{
  "tokenizer": "word",
  "encoder_norm": "batchnorm",
  "encoder_kernel_size": 3,
  "decoder_width": 128,
  "decoder_qk_norm": false,
  "batch_size": 64,
  "adamw_weight_decay_other_params": 0.05
}
Rows from block 10 of the image encoder of a small image captioner, named by matrix and row number. Rows with one number belong to one channel. Each number is 128 + 32 x the weight over its row's rms, rounded and kept within 0 to 255. All counts start at 0. Numbers have three digits each.
After each channel's rows are labels from the 100 images, of 14976, where the channel reaches its highest value: "strongest on" is what is common among them. Only what is clearly more common there than usual is listed. The data: regions of photos with short descriptions (Visual Genome).
# convs1: 3x3 conv, stride 2 (encoder.blocks.10.convs.1.weight, 256x256x3x3, each kernel summed), inputs 0-63
# convs2: expand pointwise conv (encoder.blocks.10.convs.2.weight, 1024x256x1x1, transposed), outputs 0-56

convs1.181:141107077156145076134129186132109191129093096121152117142095146127197110083153115180129124097125110123120142127109127144126116061123100153160139097115152145134179166125080140078126125119120113
convs2.181:104169162118137116121148067140109121121124125171137080139152131091167111118122133140140147089105109175246148159134127132110133107243149148102132122097121109092197205063161
strongest on: text has "giraffe"

convs1.177:066104130122125187162145170190117118100157100162147127165147082123156151109065086123141166093144145156085125097182205115117145130156121085142149085072095177102140182132139079081134060146088152
convs2.177:195146132155157137146175177142139075071240071112113127151139117167125143142157135111119096179105183147125156145142128144119120161089112132153087138099128151134137111139111
strongest on: text has "red"

convs1.89:131125108095115134036112135106165106126143202111103159137052154186159090121143104111098154124102133111082079114113113095078126158064148154114161147113138197101120165097088119133126148079170095
convs2.89:090147156133140137106123080119116120121117133189109137150132176119104157125108140065119158197097131151188128095151098097061158136136149139149148169110111164163144100151130
strongest on: text has "bus"

convs1.123:136142091127176145128111107150244140115150078157141094107143147171126148134107109117073125161177131108087167128113142158163121080147058162151112120086113107111088142059129117157150115151124138
convs2.123:147132119089131136109097118120120154101133120158180142112132142139160102153130103214108068145142107062124118170072150125098131151112073082134140099148067110129124142114115
strongest on: text has "man"

convs1.254:139100106168152154117090145087161141120162126117145073147097117138154084110176175145156155152105125116153104115089116160126135134119121154140124169090176127088134147087108146101157145115123127
convs2.254:096157126131069063095117139164131124114127109132141023106109150153145098130088129098165085125104073152150107143134122122145103162146187211153156089158131163131109147106154
strongest on: text has "red"

convs1.54:091114134056090135159115174150073140079106103072119131163140105136141120168186117115144193108149116167146193121142105100083107115158099098142158157119139174093117085123101155121101119132122153
convs2.54:110114115108136137215137175119076177121150153101165162094078131130144100126114111151134111163143080069182113074135126131144127140121134130077139204138076146133089175166146
strongest on: text has "blue"

convs1.44:153111124134135095112076163157134138095117140133123171107151143121156135086100154112122158104104070140117118158146235108112126120109103044105133097111120104084141138187149117052178162147101103
convs2.44:084127153143135128101085155130120082095225096119128106117131169181128081135139099135062038150080112140136168132135153131114135151102106155113171130117096125109146189106124
strongest on: text has "yellow"

convs1.59:161138127077149145139093092184126152136147139140132149188090098113095154136109118109157099129117134163125108122078162126060140223089173111101112109164120102137162148077143136124130106115161137
convs2.59:111140155110124173199121141129155111143185118114124115055138134103083150194161087099143085116138121096144163107108140169099120161103075086113085160148132130101124131100151
strongest on: text has "sign"

convs1.40:144173107148164135135131082139137105097093101112125139110096113162127089128138155141071118109095083077120086114160138152122210091160174153120121106164143140150109093138190122082138082084153122
convs2.40:115059155128083148109099097132158113172105147106157120109159132138148110171116168151098152139091123164083131128093101112097075098109128076132122153136168070174164111103094
strongest on: text has "sign"; text has "red"

convs1.27:140185055126129124151186135141119090153125129124109183067168139154130106148114144096138098081146145155139184105115148123146169083114137181129129105123137136133178070135146117135120093090131122
convs2.27:137102126165121110100149115189095165130097165122199193132181163154093144141144209156147077104168090096149120124097082155134147073135124093137061173071098095126099157148141
strongest on: text has "man"

convs1.0:088181167132128165159091182090177235154136144091206101080094108186174121131109116135135106164155081144076162086139156123162101117161143193087123135108148086099120136087124083135110155113131139
convs2.0:082129120143109163081141115120062082139147142120131076149213113088170124144101075158107137154154138102090084143081150104105108129106127118122157161155121138126170134122123
strongest on: text has "man"

convs1.229:078157139179149161078215116161126155162112121133189153135162090080120144139145118156125078099115099134168119139115092245105164072200170146148138177133060075133133137143160147133158162088123130
convs2.229:108111135132209091178094163147081084157137119114120194133137143069178132155182134125129092102170141101071131137130104126110126116107101087129140129158205080125114135165184
strongest on: text has "red"

convs1.97:120127115115176088148137148126202131164125100100095166180117146178167086099098161142098130081150118116146119170123098240160153130113154135136142121142170168145112153155148098116113090116076125
convs2.97:116149091120127140068138125181147122108067141120120117131161098162116131124098134123053105113133112111191119143233086081098119115116187079111200174164123151150160163145133
strongest on: text has "sign"

convs1.225:148124099109100111147162092117116147184117214160141139152134143124126155145160149130142157110174199094122140131190164190134112147164142119171134119044137117107130147111120129096155118123153082
convs2.225:116115110120127123145136162122091110113136136116169166110196177147125162113154121074084084155128126159133106109089113103115097087089089135097147171156110125120114167108152
strongest on: text has "man"

convs1.230:105159072145164153131149097110107127148122169156101109119227134066134095138135114163105115076112097124107164106117128119112172133128083201107152179088110098088108122121114141100136101102145141
convs2.230:148108134088117111168113120152127120128120111142101115169183063119147101161166061130110165106140084136094148087099105161153189151208085108157083104117160143103175166138139
strongest on: text has "white"

convs1.130:124093159192100096132081169132069081134099141124110087106117126112146173128137106151144184069100171132114098129103061099111119117111114139140089125082090176109176109074098102112145104150089170
convs2.130:062149100130186122154094142150097147168156158115072206187080137148095189148128130151162119186098114098129133133150136149102109172198106201121166108114174103155133120095100
strongest on: text has "giraffe"

convs1.120:133134130158194102118124122105083105106102122103140116167175168186144122096154167133130096133113080140195120126152190097080140139143122137120080106078114117120108125137096081169112172123119105
convs2.120:151129107135114115102129109160107104168156145153102091060140117114141119164094136188130117162103089138137096080103134103078073065102109052139132131145111106162126164107117
strongest on: text has "red"

convs1.28:078144105114121110149139094079118130099124121127127065126177104177111182097125166093159151123119080157168188145046105112154138158121084177131109093127116134220095157147178193145118128133141130
convs2.28:076162113144130114098146114158166092134150094119116099090106141116168200063131166167166180123071105201177121162173139125158090129127145110134134108191105120122151094068094
strongest on: text has "man"

convs1.14:184124087106136156121044135124105092107097133112115159099163090158113131108090135099155141122161144117122163119114049140109194122132137202149120117156080165172064112144125160115120159145127075
convs2.14:085114121071123129110132134105188169163115107113109162080131122128113104201123100095092096076117098141159105149132121151108141096158165127135070177173176159145087098124091
strongest on: text has "white"

convs1.251:070093104172148124138079139128159101114112126142089137183144108095160150112143144132117109135142131069170127054146121134110108165088092143152091162067089142067116163093127071124089126132166103
convs2.251:070091153123153134120140096148119157104117063144128122135158153091161091130196153120116107133090109074122093112146111095118157235125184130117196194127135104170176098138116
strongest on: text has "zebra"; text has "black"