Rows from block 7 of the text decoder, named by matrix and row number. Rows with one number belong to one neuron. Each number is 128 + 32 x the weight over its row's rms, rounded and kept within 0 to 255. All counts start at 0. Numbers have three digits each. After the name is the row's rms in percent of the matrix's.
# fc1: MLP up (decoder.blocks.7.mlp.fc1.weight, 512x128), inputs 0-127
# fc2: MLP down (decoder.blocks.7.mlp.fc2.weight, 128x512, transposed), outputs 0-127
fc1.38 083:126095166129173130143105167080117130141154153220137188052045150138084163114115183121147128109121141100107123147129109099165143158144088171135111132160080176098129087108148129140139178082134135129156151106069075148102108161047135164118106127114093113143156103095161122134125117186165111157159104138077132096095136099124105104100158171101212080112110093097132138108143118106077151096182
fc1.39 103:116147133140208135173153138143148135161144135152172093112115085114112087084060142111175109138120142076134129087108135175077163134137080075124138078140073103109111126153181156079076124103102171157159123110156126096092121122111137198142145164158176100141119162134161152124075168075148113155114091088119101076158128156117104076171083104184181177144134180129174115171137066106122125121159
fc1.40 093:167155139096180128088100085132128142090162149107137130148099114093087201127183137109115100133125102149110101048157105096112081141131136123135087116112129105105124138115152218179082054091097141145128099163183175110139194093109136151142151177140069133122156139150171098138151139117105127119116051133113081123140113078157155192119163092131177100167080090093137130115145139131096104158197
fc1.41 105:128189159159123080103140130099107097185137096143145121134103105130149134150122165117175124135145096126125134134117144112136194125139185075181143129086099168070076099133149174079130083109164104131138112116133081169146107151088071102151106136145116159117141108191144052172190147125173102175168076053150169126117136132121141106120141172134141147091118058134099118144118042109093183153168
fc1.42 106:152170106100129105155157163147071102124102155139178125114065113142124144131150122135090093164111127183176116107174103149152179078126065169100143121092142145162139137136176065172111097162109092166115173137201131120164099129129102224079149124089123130118119136130194111117162086155136163123115075124133068070081065109117145137109200142129132128127141131121146066174092152079134111125139
fc1.43 101:115081190102100067122148126110149131151125114103132198113114121153105117158050175111098112125123118147120099112109157176100103187182152104121160150139116069106091147172133195144139116161146101143141131082131116146171159141140079156146078076060121101084163108099177146128166114074122174120105073143059101148137135100096132088166178123155124111068144111097111133128180170115090118072172
fc1.44 113:133095111134158088113115128159144135159122096145130108142130170182131146153171114057130120114123102088129073128173071145163107136098101050138113180109102146136088110133117141097167189132203133184156158109102148134132111124121130119078090121125119108075094166135166122126106090153127153175080125173092059056171112135074127099149130110186164109150121123154115155102153183190123114225113
fc1.45 112:125133106122112124144091150098126128191103114149144106149142176097159108154142159114145092175112147101171101078170140130106214098136014113126160121105129151089119166123049101099141108094194126135098171110126105115127137185181117104182106154101119081067142078102169105158117098112135166132147121085150113120160073128166116110160191148160139116159130125104072185107124162107111068142144
fc1.46 093:184156147149136082114111181125146114078092138144142075164134130127140131094149114145135143066202147134137128125197146093112109136102074108131129166146194157073142114143054066173159118103091116169140134123191173091115084122090122085108061160087134096120106126116113109168172086078093152107118175129126104137129070149135129107188133159106189131163168104155114104171141089163144111179125
fc1.47 108:150104157133131174063152077134097135102148077116127124138150109121155184171080208137082145140154100142079100096116174087176143088123131127071103130159143129129120122058165101109073167155096111110102143164092133103149150148081076141171137086162117110067148061111114150082114183172105141124130157173119094146179166071091099157174136147146172107122169125157144109088176095132120094136146
fc1.48 085:100126155079073146133111146097170112113155097108182187141131112154162113118072130126130107122099101143155152143112142152134075122141186129141062143169156115155170119104148134139121208144112098137065096104072101173137136181134215130149146135118110081070153104173128117114157091105113079108169116121185100150138114124087076147081106124092116155125180136161038103141144102100114083081169
fc2.38 087:164121162143093125095128166114141092141145151106163061104138118148120161110098142106139144103114059111115138152105126121150130222138127109117048150117188044068117085120155151109102127104166123150088066062111137118113072125096130093085156088184141137107125091170108141180111089130097064098111159134107092170115109130152146152077118138128082109104164155070136120105119136091096126070073
fc2.39 103:098113089148106052228142117063175101134145144121095122186114185079126093117093160136139115188138201157130076102172134155123134186145114154105156115198111169128108115140115153144132086127136137150130131134048149111124125101078101137122187077151117115142112112164150131147134117122096138133127192153118127088165123114166134179113155140165116165164184148110072175079145121092108092172135
fc2.40 092:165132196105135160164153117154093151117145176090158123088100144143169119097100135168155116152123109165224106104108116156128170123144100073085176110131131119120139068101119188179093170147145171159115156151143158094090150122070147105153166114074132104133079110131155181113113093158097087073167156100094142157123104128121125100080171098198117150166122082065092164137175083158138143115112
fc2.41 100:146125127168139048202128151040099101143155146066098156097183127172116128132139102095149121114145167134155158149145160154103115139127122145151112072110138145125110110132138081137118111110107158118116144100175162124105069130128134108181096135078116171104082160096123097169127064088116135136121191141097167063184151091118141142129166104127133100118118127108157148173144216032103158154089
fc2.42 098:166135113142171089136097186157140156110175127168150139181073104142095115139122140153112119150053142130099169062130137126154176132143123145125061117151166129132179138137126131187170121157111203123101110154170089112132066154106120124093196127069103049088128114118139084105161101119139143125080144080160161116099081114207089149105105142100107166101104147147126107160128146102110047123121
fc2.43 097:102163120162088103155086113116077123168106103154201134089160091145147080108098165136101106131156106125101161105173097126128057093113114130121110126119138138111110156217076127129140123142098113143123109113156127102162133131166059168089167083090084133069153139089088089173117171099122161137166149119126111128174196090114096112160129081198178183119119119119135109076111212166122137132100
fc2.44 129:160088109092125139094160131116158147113147178164225120198135160194090147122155154171131120154100164161157091093162110118117099078143167122157140139062120126162135171099099104124121108125176065114129067146189166114149073152148166167153143133116110114104098158162129136074130104132121095137182152127158102083066065076102099145117140162141109130116095085164152153161124101143202109138135
fc2.45 110:116166149122100125106189144129164057089123107154097112123059124146106144187113116121117108170185112079172132160161151107129109098134080121079139123091073137105086118089111168105131132095156154078158109048118116192194105113085153091117194100157158105137141070171146188139137116122134160192156160081118097126127100099107141108087149157116142075076143160078121123154142158165135108140161
fc2.46 095:153179102102071151113108161061147126138115113136115165177152092188118118133150140108139182075165165084106140144167107083126157121123136178065174147140075171166120105121134107121223104159161148087104185165148165153134123065134115130091133161143088162128089112111115095078149160109182182171124134130107119161188090125160111136127121120108075145167107068178140138182119133108133132172149
fc2.47 104:158093152144119160148157100125162127124121094194143178164152103123153133140087157078096166164088079093088172124114098137157093158130164173131174106166173168127138163068127214077079150106113193135124135143082115122102114155116136131116134118117152146147181133116140145166091143161133095117130074169171141191127083131070079148118075183124170094088166159075104102116119137140163082082144
fc2.48 079:144140167093176099119103111148084167055124130061127131155166081118153149173127158138177105089157107110093101144152142154140188116115029116114123093157107097128121139121103112115113135136157185081123125147176153083114133168153080120131101155159172144114078171156075149095077153123144124084151130193102100150129117135157123150123155084158122093100110134182061102173094181117184159173086