From a checkpoint of a small image captioner: decoder activation gelu.
Rows from block 6 of the image encoder of a small image captioner, named by matrix and row number. Rows with one number belong to one channel. Each number is 128 + 32 x the weight over its row's rms, rounded and kept within 0 to 255. All counts start at 0. Numbers have three digits each.
After each channel's rows are labels from the 100 images, of 14976, where the channel reaches its highest value: "colour at peak" is the nearest of a few named colours to the mean colour under the peak. Only what is clearly more common there than usual is listed. The data: regions of photos with short descriptions (Visual Genome).
# convs1: 3x3 conv (encoder.blocks.6.convs.1.weight, 128x128x3x3, each kernel summed), inputs 0-127
# convs2: expand pointwise conv (encoder.blocks.6.convs.2.weight, 512x128x1x1, transposed), outputs 0-85

convs1.70:173076149096176105095174079118118085149136125198123143093098093118144087091119128123106079127142136083115147162088167173117120130168121099086126155165159105146102133121140081132122151088121131111162126203139108161109168095127128110148111106135150096136165171088201126145078157118112173111057094165092130165128159118085114198103100095105141128057184132087212084148160105131111158166136
convs2.70:117164117167130134164082088109084119169118167208163155132133089153181190130181153163177096165094128165115165157126125207109127115169073094117164136158081113128179114086075036187084113149102160071153170141118125149140132111131127094099097186146111144085031093
colour at peak: brown

convs1.59:159157083104088166121124139171132187115151078139093147113126117096102084067124186103101125077171077160117142108079151101131134137127089157083164090111120094077150068074155127160164109107116103080096125166134165159149140115099198127114094184085118163096115140082175134190174125150149176131191090153149109118080054144140124148084092079111093145133118130169114152086141129118142135105156
convs2.59:142174088150120101103123068108161171175211131177079120155144156127166080118148139137114171103137092149124106141084130075040112105102087093111052182102105089135072175144108122125162117106149099093091150191154078137177141110152154113129122082154175152162131140
colour at peak: pink

convs1.71:109122142140132118136199209159164136185104138102124143109141117126144110100099088120107155072108087109174146130178110180114104094082138131150120135126129082112164084176131131088113209114168119080095164152180099166070060132143135143096060163093125181131127082119101084079106104133085116103155160126168111157177128104169152072118071151124160119097137142085165114138136111110104158091175
convs2.71:088087151139131058176085114093152139124076158125139140161067111168144111186157121105124121134101153127136118152127103077166199121115097091093112093094179121117098121107110101110191098109135147150134170118148121158123099098138125112062162110116099165108169116
colour at peak: grey

convs1.122:125138135132101135159186097122078081077132161138134061127118109127069107093098148173152141128107086161158155156064142153026117094145116091105185128122103116153152110106184130129073167128134148097086110132124133101150088155114159131104159102192143122122136030153123125150091127161109143169154112127113119109156104147172089123121128125126112161141076146112089151160110106180198218144172
convs2.122:055161146116116128093134203078166075149108145108120135088104133116129098168176134164092160124116129150157077129162146118110143117075119108216049073130076063148085163177128067127110139097137150082144108147085137141162121124118094122147194105094084090139135212
colour at peak: pink

convs1.9:124141131185106095139080160193083124148139089095147115133050089185126134149140100143104109138145118126044171084128100129100078163136143130123082180161129134109102115128169076093163092105125127176146129119130130169141086108123129181149140162091171149169065155089055130176153157135130109140126168125087190105123077140090115084117157134150133102021126099109135141162120153156131156100151
convs2.9:096126118165151177152111137104075124129119110094173138138134111124194145096095085140109103109130195146144105118140139143158134156173087119167130091193079156099117092107127084115191128151110104136134116157083110089061182133105170108127117088186143146142119055
colour at peak: black

convs1.49:040106112165097108116087059153144111153090126198200181152123134162129140092096120152142070152119082149173113111139121146129122155119125142153159171097121124146079117106105103122125085116131134097207135165105106156200113121151143135114181209146098111191130073109090041155143131133151165180143163109058169106124132178142168141162117127144140151140136125115103136149140148126127102160163
convs2.49:079133166123116154187158104085149157127087140076118119166093110228078125097104098168121220135143141106084111158118200067085103078095149134094147110114237104184131150157148135187104106131148108102120094126138127134109099135152102163159106077126165120172129107
colour at peak: brown

convs1.83:130073119105187144132107177156100177153148117166128101134211175197152127140053143135154145172075140195084147173128124122127117155153163127103134162147155098072153161095174069145139136101106110108130090209134118163130133118158122041157100122106158098082182113114110124053070178133134116164155119152159130128124135155122116086106166132134115138155133090133138131122135083098085157098095
convs2.83:079142148119102138130237126103169207132142123110156104115100095165087178192158125157164165091110136111124095157163133143089096113143098127113154136147202160074117115109211136169100176115140103136149132093092122098148066117153162161093153122118086091091200077
colour at peak: grey

convs1.88:163132078148106141142186066132106128088169103210122124150070122151125172121162109070180151114165104104178148135109173114094146103189118102150144161134093139112124095117110080141083112045103151103129047164116155137078165102124122207073163117126130136170122138083125125168133123164116129074104091169135112119143163185167146152111078129091171097112150133146137111152140076144142168146143
convs2.88:228103099097113081168198088090124147097082094111112063122116137071087138080125154139149107080143106145121158105148100126148115246168090107119171067138147090118076132129134122151086141111158142130116121083166104191146165097155185111118123132134105157153092141
colour at peak: brown

convs1.68:162101118133160127155128142133129144108140112172150154164126091060172084112155132092134092136120108144103131128101116147126165075132203184101067105109188096135109097143134149131142169127123091056155195117142114151141089092142110114191091184136097128128114142111077081084140149083106144170148090100147171105093130092213164182168134129208111086130164142170162123116172116078119113111100
convs2.68:163113093038123139082128168104090077150116227156166127082151169111093148104101124161208150144106053067125108154039121112158102135180066122083142060144105145088131109136128107147144119114150101115130126072120130069126073127149158110046135115089144093101111097
colour at peak: pink; white

convs1.53:132144125139100169139135120136151157135112088117145175148139110088162085140123168095103172186124092122144145064161129153183134151159124100124197091186115115092116103151067084133133151107159121179119119126151177068139157108113111071107102136112210115126142137128110215149135132099115131151128142144148110153102116073091120150200119185092067073135161136191146152161101127122221116107126
convs2.53:150081085114204118149166148138113117094134091146150169091136106095119115171060146121108113174183099122140112191134142113130073075108187212114145113159128127033125140143104092136130118160147145185091109126170111125136148093143082122089121178106141141168097097
colour at peak: pink

convs1.44:118110151097099146139105092071092108107174196107118148140081141141100111105194175160134199177074097153152104123109112103113145157094125112126117118153144141149127138127097107096078144187089185111140170139083147096099114132134108103072128149096118156146185105089194107121149162147087176144093078164144094105137108173153090089139143078181155078184102171169188131124120144103136094176167
convs2.44:117122088230110125176133137123115123143142169130191171142151121086185129175136198117044080104134101177063115110091147161154120130168140175208162163155085092095174144154074115141145151077128145170195080119074184103121103114130071092105140092104141176100081097
colour at peak: pink; white