Weights of a small image captioner: encoder depths [5, 5, 5].
Rows from block 4 of the text decoder, named by matrix and row number. Rows with one number belong to one attention dimension. Each number is 128 + 24 x the weight over its row's rms, rounded and kept within 0 to 255. All counts start at 0. After the name is the row's rms in percent of the matrix's.
# q: attention query, key and value (stacked) (decoder.blocks.4.attn.qkv.weight, 384x128, the q third), inputs 0-63
# k: attention query, key and value (stacked) (decoder.blocks.4.attn.qkv.weight, 384x128, the k third), inputs 0-63
q.78 083 [ 99  93 134  68 141 111 108 107 134 166 170 100 155  86 131 130 111 134 166 160 163 138 156 140 135 123 124 134 139 119 115 147 146 114 147 160  88 105 155 155  84 130 153 116 113 113 148 118 144 170 188 170 122 120 130 122 107 156 120 128 154 102 132 106]
k.78 097 [142 148 128 138 116  96 145 144  95 124 112 122 171 110 101 100 163 151 140 140 155 146  98 122 113  91 127  83 149 156 140 153 151 160 104 109 138  95  98 133 134 154 127 104 117 109 143 106 145 127 163 110 127 118 120 122  79 133 158  98 188 119 158  93]
q.79 104 [103 117 140  97 103 142 114 147 118 155 113 160  93 175 110 142 145 156  95 154 137  97 137 144 110 174 137 194 115  97 153 123 125 118 148 114 133 109 123 118 132 118  89 141 118 147 124 139 165 108 145  86 119 129 114 110  83 110 117 148 148 173 135 169]
k.79 105 [135 124 136 183 163 132 110 173 163 128 134 116 130 120 112 157 127  92  96 151  73 161  99 137 159 120 137 120 110 121 107 128 126 123 115 100 117 113 174 123 122 133  96 133 118 160 170 115 117 109 135 118  91 103 135 145 147  91 136 130 129 134  98 123]
q.80 096 [ 74 110 164 159 143 141 101 170 120 128 140 122 142 107 148 146 105 112  85 110 150  99  87 118  92 115 105 141 148 133 106 112 162 133  86 125 112 134 105  92 166 140 135 122 131 150 161 155 134 164 100 168 109 118 190 155 123 137 145 105 132 131 137  79]
k.80 096 [110 155 142 157  87 140 132 165 153 121 142 105 110 159 140 118 104 128 141 177 174 107 135 110 117 109 146 117 118 114 113 143 119 135 115 112 106 124 158 117 100 127 153 149 113  86  84 110 130 131 112 143  92 124 107  98 111 174 115 120 156 131 131 130]
q.81 097 [126  86 132 119 120 140 117 141 120 147 135 166 104 133  86 143 113 128 122 169 130 158  90 142 142 138 107 119 137 147 160 140 161 128  74 149  77 133 138 131 143 126 105 160 154 103  85  69 124 110 158  95 152 157 129 155 161 106 129 160 118 122 147 145]
k.81 098 [119 135 144  93 138 148  82  61 137 142 103  80  96  99 160 131 119 109  82  97 150 147 122 141 143 118 144 195 128 123 122  73 100 142 112 159 141 119 130 137 129 149 129 135 135 128 181 117 169 103 148 163 105 116 161 118 115 100 126 136 137 129 139 123]
q.82 104 [ 97 102 143  99 100 139 130 120 121 120  95 103 145 139 118 124 117 119 102 132 127 122 152 165 112 183 109 122 123 100 135  75 123  99 160 121 164 162 177 125  90 137  95 139 140 132 101 140 121 114 143 148 107 108 109 120 103 153 120 153 127 142 129 113]
k.82 100 [142 158  71 119 113 146 180 142 119 121 101  93 145 115 147 114 127  97 126 124 132 159 118  74 134 159  98 110 135 115 174 102 147  89 149 141 130 111 125 173 206 155 135 107 171 169 114 112 137 110 131 120 121 163  89 123 122  89 103 165 134 131 101 138]
q.83 109 [120 135 120 102  98 142 130 121  84 162 103 174 110 127 119 110 154 178  86 109 111 165 135 170 143 143 153 155 163  99  93 107 106 114 162 143 130 113 118 124 121 145 117 123 114 141 120 193 140 157  90 103 129 124 116 108 134 137 156 151 134 149  80 134]
k.83 105 [134  98 137 156 154 118 122 139 152 175 130  85 125 129 146 164 186 130 105  81 126 117 108 109 156 150 129 137  83 120 157 107 132  99 145  95 149 157 155 152 134 122 116 120 141 186 104 123 123  95 134  98 128 167 128 151 177 120  88 125 114 114 141  96]
q.84 106 [124 130 116  72 103 141 126 135 147 115 112 111 120 132 115 113 101 153 119 170 169 166 108 138 135 143 121  77 175 103 114 138 113 132 142 139 138 120 145 139 132 160 102  86  83 123 144  81 142 122 153 162 129 157 134 133 112 138  96 104 155 104 129 164]
k.84 112 [139 148 132 113  94 120 119  75 138 117 135 108 132  94 140 163 120 130 121 124 142 161 121 118 105 101  85  88 112 150 130 111 118 162 120 113 112 129  98 155 106 153  90 129 111 131 102 111 106 136 111 121 163 100 146 126 112 112 144 133 190 104 115 107]
q.85 091 [160 137 157 126 134  87 137 105 144 150  82 144  86  96 109  91 105 100 141  96 131 119 155 132 103 131 122 162 129 129 113 126 154 117  99 128 117 148  85 138 131 108 118 122 162 177 146 141 127 126 152 137 170  99 122 117 186 133 160 165 101 122 165 135]
k.85 096 [ 90 124 147 132 144 152 116 117  98 130 184 197 107 107 105 145  95 126 143 126 140 132 143  93 137 158 165 117 133 146 120  97 128 127 118 155 109  99 118 131 112 131 148 100 154 139 101 155 123 158 145  95 123 157 148 129 160 154 103 131  90 137 172 193]
q.86 094 [123 132 153 112 148 137 130  97 151 130 127 131 125 158 165 122 151  90  93 105 138 183 156 129 146 121 142  90 138 128 126  89 128 121 111  84 150 121 101 165 112 148 140 143 148 121 133 121 104 124 148 154 106 117  99 123 132 137 129 114 129  77 153 105]
k.86 088 [135  90  71  83  87 126 108 131  81 138 133 141 113 153 103  69 165 132 169 143 159 156  92 168 138 157 153 132 104 132 161 130 135 186 142 103 124 123 109 146 184 114 102 125 137 133 130 130 131 173 137 147 143 132 110 133  93  97 177 135 106 119 148 179]
q.87 082 [117 144 103 121  80 126 155 153 141 147 140  98  87  91 115  91 120 131 151 110 138 129 101 114 166 113 155 132 115 141 124 111 185 135 142 144  85 155 118 122 104  98 100 116 136 131 108 152 128  88 142 141 151 115 139 138 120  89  95 126 143 177 118 147]
k.87 093 [121 176 139 160 130 144 145 145 184 128 104 137 135 101 118  86 125 127 169 130 105 128 112 142 116 134 156 107 116 162 115 126 136 125 129 149  90 156  95 136 151 121 130 128 113 139 132 171 117 123 170 166  96  97 136 163 116 137  86 168 171 158 112 117]
q.88 100 [ 85 159 155 136 114 115 136 147 139 138  82  94 124 134 111 156 130 140 124 130 109 121 149 180 126 130  66 116 116 112 162 161 133 131 135 138  95  90 155 145 125 114 145 112  94 131 106 103 140 152 100 145  85  77 113 127 144 139 151  95 115 147 171 102]
k.88 106 [100  93 150 118 112 114 141 128 121  78 135 172 162 128 159 156 151 108 135 147 118 130 130 132 129  97 189 161 126 137 116  66 113 114 137 131 130  78 131 116 189 167 127 121 126 145  76 152 125 127  89 104 107 109 142  94 116 129 159 158 153 114 115 135]