Rows from block 10 of the image encoder of a small image captioner, named by matrix and row number. Rows with one number belong to one channel. Each number is 50 + 12 x the weight over its row's rms, rounded and kept within 0 to 99. All counts start at 0.
Before each channel's rows are labels from the 100 images, of 14976, where the channel reaches its highest value: "strongest on" is what is common among them. Only what is clearly more common there than usual is listed. The data: regions of photos with short descriptions (Visual Genome).
# convs1: 3x3 conv, stride 2 (encoder.blocks.10.convs.1.weight, 256x256x3x3, each kernel summed), inputs 192-255
# convs2: expand pointwise conv (encoder.blocks.10.convs.2.weight, 1024x256x1x1, transposed), outputs 171-227

strongest on: text has "sign"
convs1.97:34 55 42 28 45 44 53 49 40 51 35 50 39 76 59 51 52 43 38 73 29 50 31 62 61 57 40 49 60 47 36 34 41 43 41 54 57 59 64 44 48 47 56 47 56 47 70 64 49 48 67 45 39 49 30 56 86 52 54 83 47 51 27 44
convs2.97:53 59 63 70 45 41 42 52 44 55 55 30 42 48 59 57 57 32 63 59 34 55 35 53 43 60 37 60 50 47 44 36 42 40 59 48 93 37 45 39 66 46 44 51 60 48 69 69 52 48 59 46 58 46 34 47 50

strongest on: text has "man"
convs1.152:54 43 47 46 67 46 55 39 67 50 35 49 48 48 39 56 49 50 24 39 33 38 53 31 45 47 57 47 44 57 40 64 34 61 54 59 56 25 64 46 48 37 43 40 63 43 37 52 48 61 71 55 55 43 47 37 52 26 37 43 39 77 41 39
convs2.152:56 37 28 52 44 47 43 58 48 61 65 66 49 51 46 45 39 55 71 65 55 65 44 51 43 62 43 54 53 59 39 54 65 57 32 47 67 31 66 59 55 44 73 58 69 42 61 63 53 44 62 36 55 53 84 46 52

strongest on: text has "sign"; text has "white"
convs1.13:47 45 69 68 37 36 61 22 41 45 66 50 50 51 39 53 43 34 28 53 50 43 60 48 60 47 55 30 54 41 50 40 53 57 67 39 53 53 34 34 58 50 42 46 52 79 40 51 54 55 41 74 46 37 53 64 66 43 59 32 33 94 41 45
convs2.13:55 49 68 80 53 72 52 53 54 49 46 78 50 62 52 41 69 59 47 62 54 55 44 53 75 23 67 64 46 58 42 49 50 48 41 55 72 51 62 35 72 58 46 41 59 65 42 53 44 46 48 41 56 50 58 39 47

strongest on: text has "man"
convs1.48:57 56 42 33 31 44 43 45 42 70 52 53 47 27 17 54 55 43 40 46 62 58 47 44 52 53 49 71 27 52 73 55 53 79 46 64 59 37 32 29 56 49 49 59 55 60 48 36 58 58 50 67 70 55 44 33 43 43 57 31 53 57 75 49
convs2.48:38 49 66 76 50 47 64 42 48 63 44 67 61 42 23 61 50 65 58 47 60 58 60 63 28 51 49 54 38 59 60 54 51 47 50 63 46 50 67 81 55 21 50 68 63 50 47 57 53 44 57 50 81 39 67 44 64

strongest on: text has "man"
convs1.74:41 44 47 50 55 45 57 57 52 28 53 52 31 47 67 43 53 43 66 26 40 53 46 39 38 46 38 75 44 65 43 49 56 52 48 71 52 72 40 35 36 51 57 44 39 52 58 71 50 57 53 27 32 62 50 62 38 52 53 46 55 43 55 40
convs2.74:83 69 29 72 34 37 54 31 41 55 38 56 63 38 41 36 66 68 49 67 71 36 42 79 34 39 54 77 32 54 65 30 53 26 43 51 43 58 49 62 55 51 53 30 40 69 44 59 62 43 37 42 45 53 53 49 49

strongest on: text has "sign"; text has "red"
convs1.111:63 32 30 41 54 56 56 48 39 52 52 83 23 53 47 47 37 38 45 58 45 33 46 37 54 52 59 56 77 30 39 23 59 47 51 55 39 47 42 18 57 58 51 60 46 59 25 37 38 54 55 61 55 51 54 56 54 52 83 56 57 74 62 43
convs2.111:47 35 35 18 67 43 58 45 50 71 55 36 60 69 45 25 46 36 44 47 52 53 46 44 46 37 29 63 48 72 44 37 62 58 66 47 51 39 50 58 33 50 40 40 56 53 62 53 53 55 42 40 47 36 30 35 54

strongest on: text has "sign"
convs1.199:54 50 35 49 62 58 51 47 45 48 65 54 43 60 39 74 51 59 51 64 61 67 77 45 63 65 46 68 42 24 57 55 46 41 44 44 70 69 32 55 55 43 59 41 26 56 55 41 67 42 52 39 54 38 53 26 44 46 54 52 36 47 40 56
convs2.199:48 52 50 57 51 55 30 43 54 57 50 60 51 63 36 74 54 62 51 39 46 15 42 45 48 68 33 42 50 58 45 42 59 63 39 46 64 56 26 41 24 39 62 56 51 36 36 39 40 73 52 53 65 55 58 52 69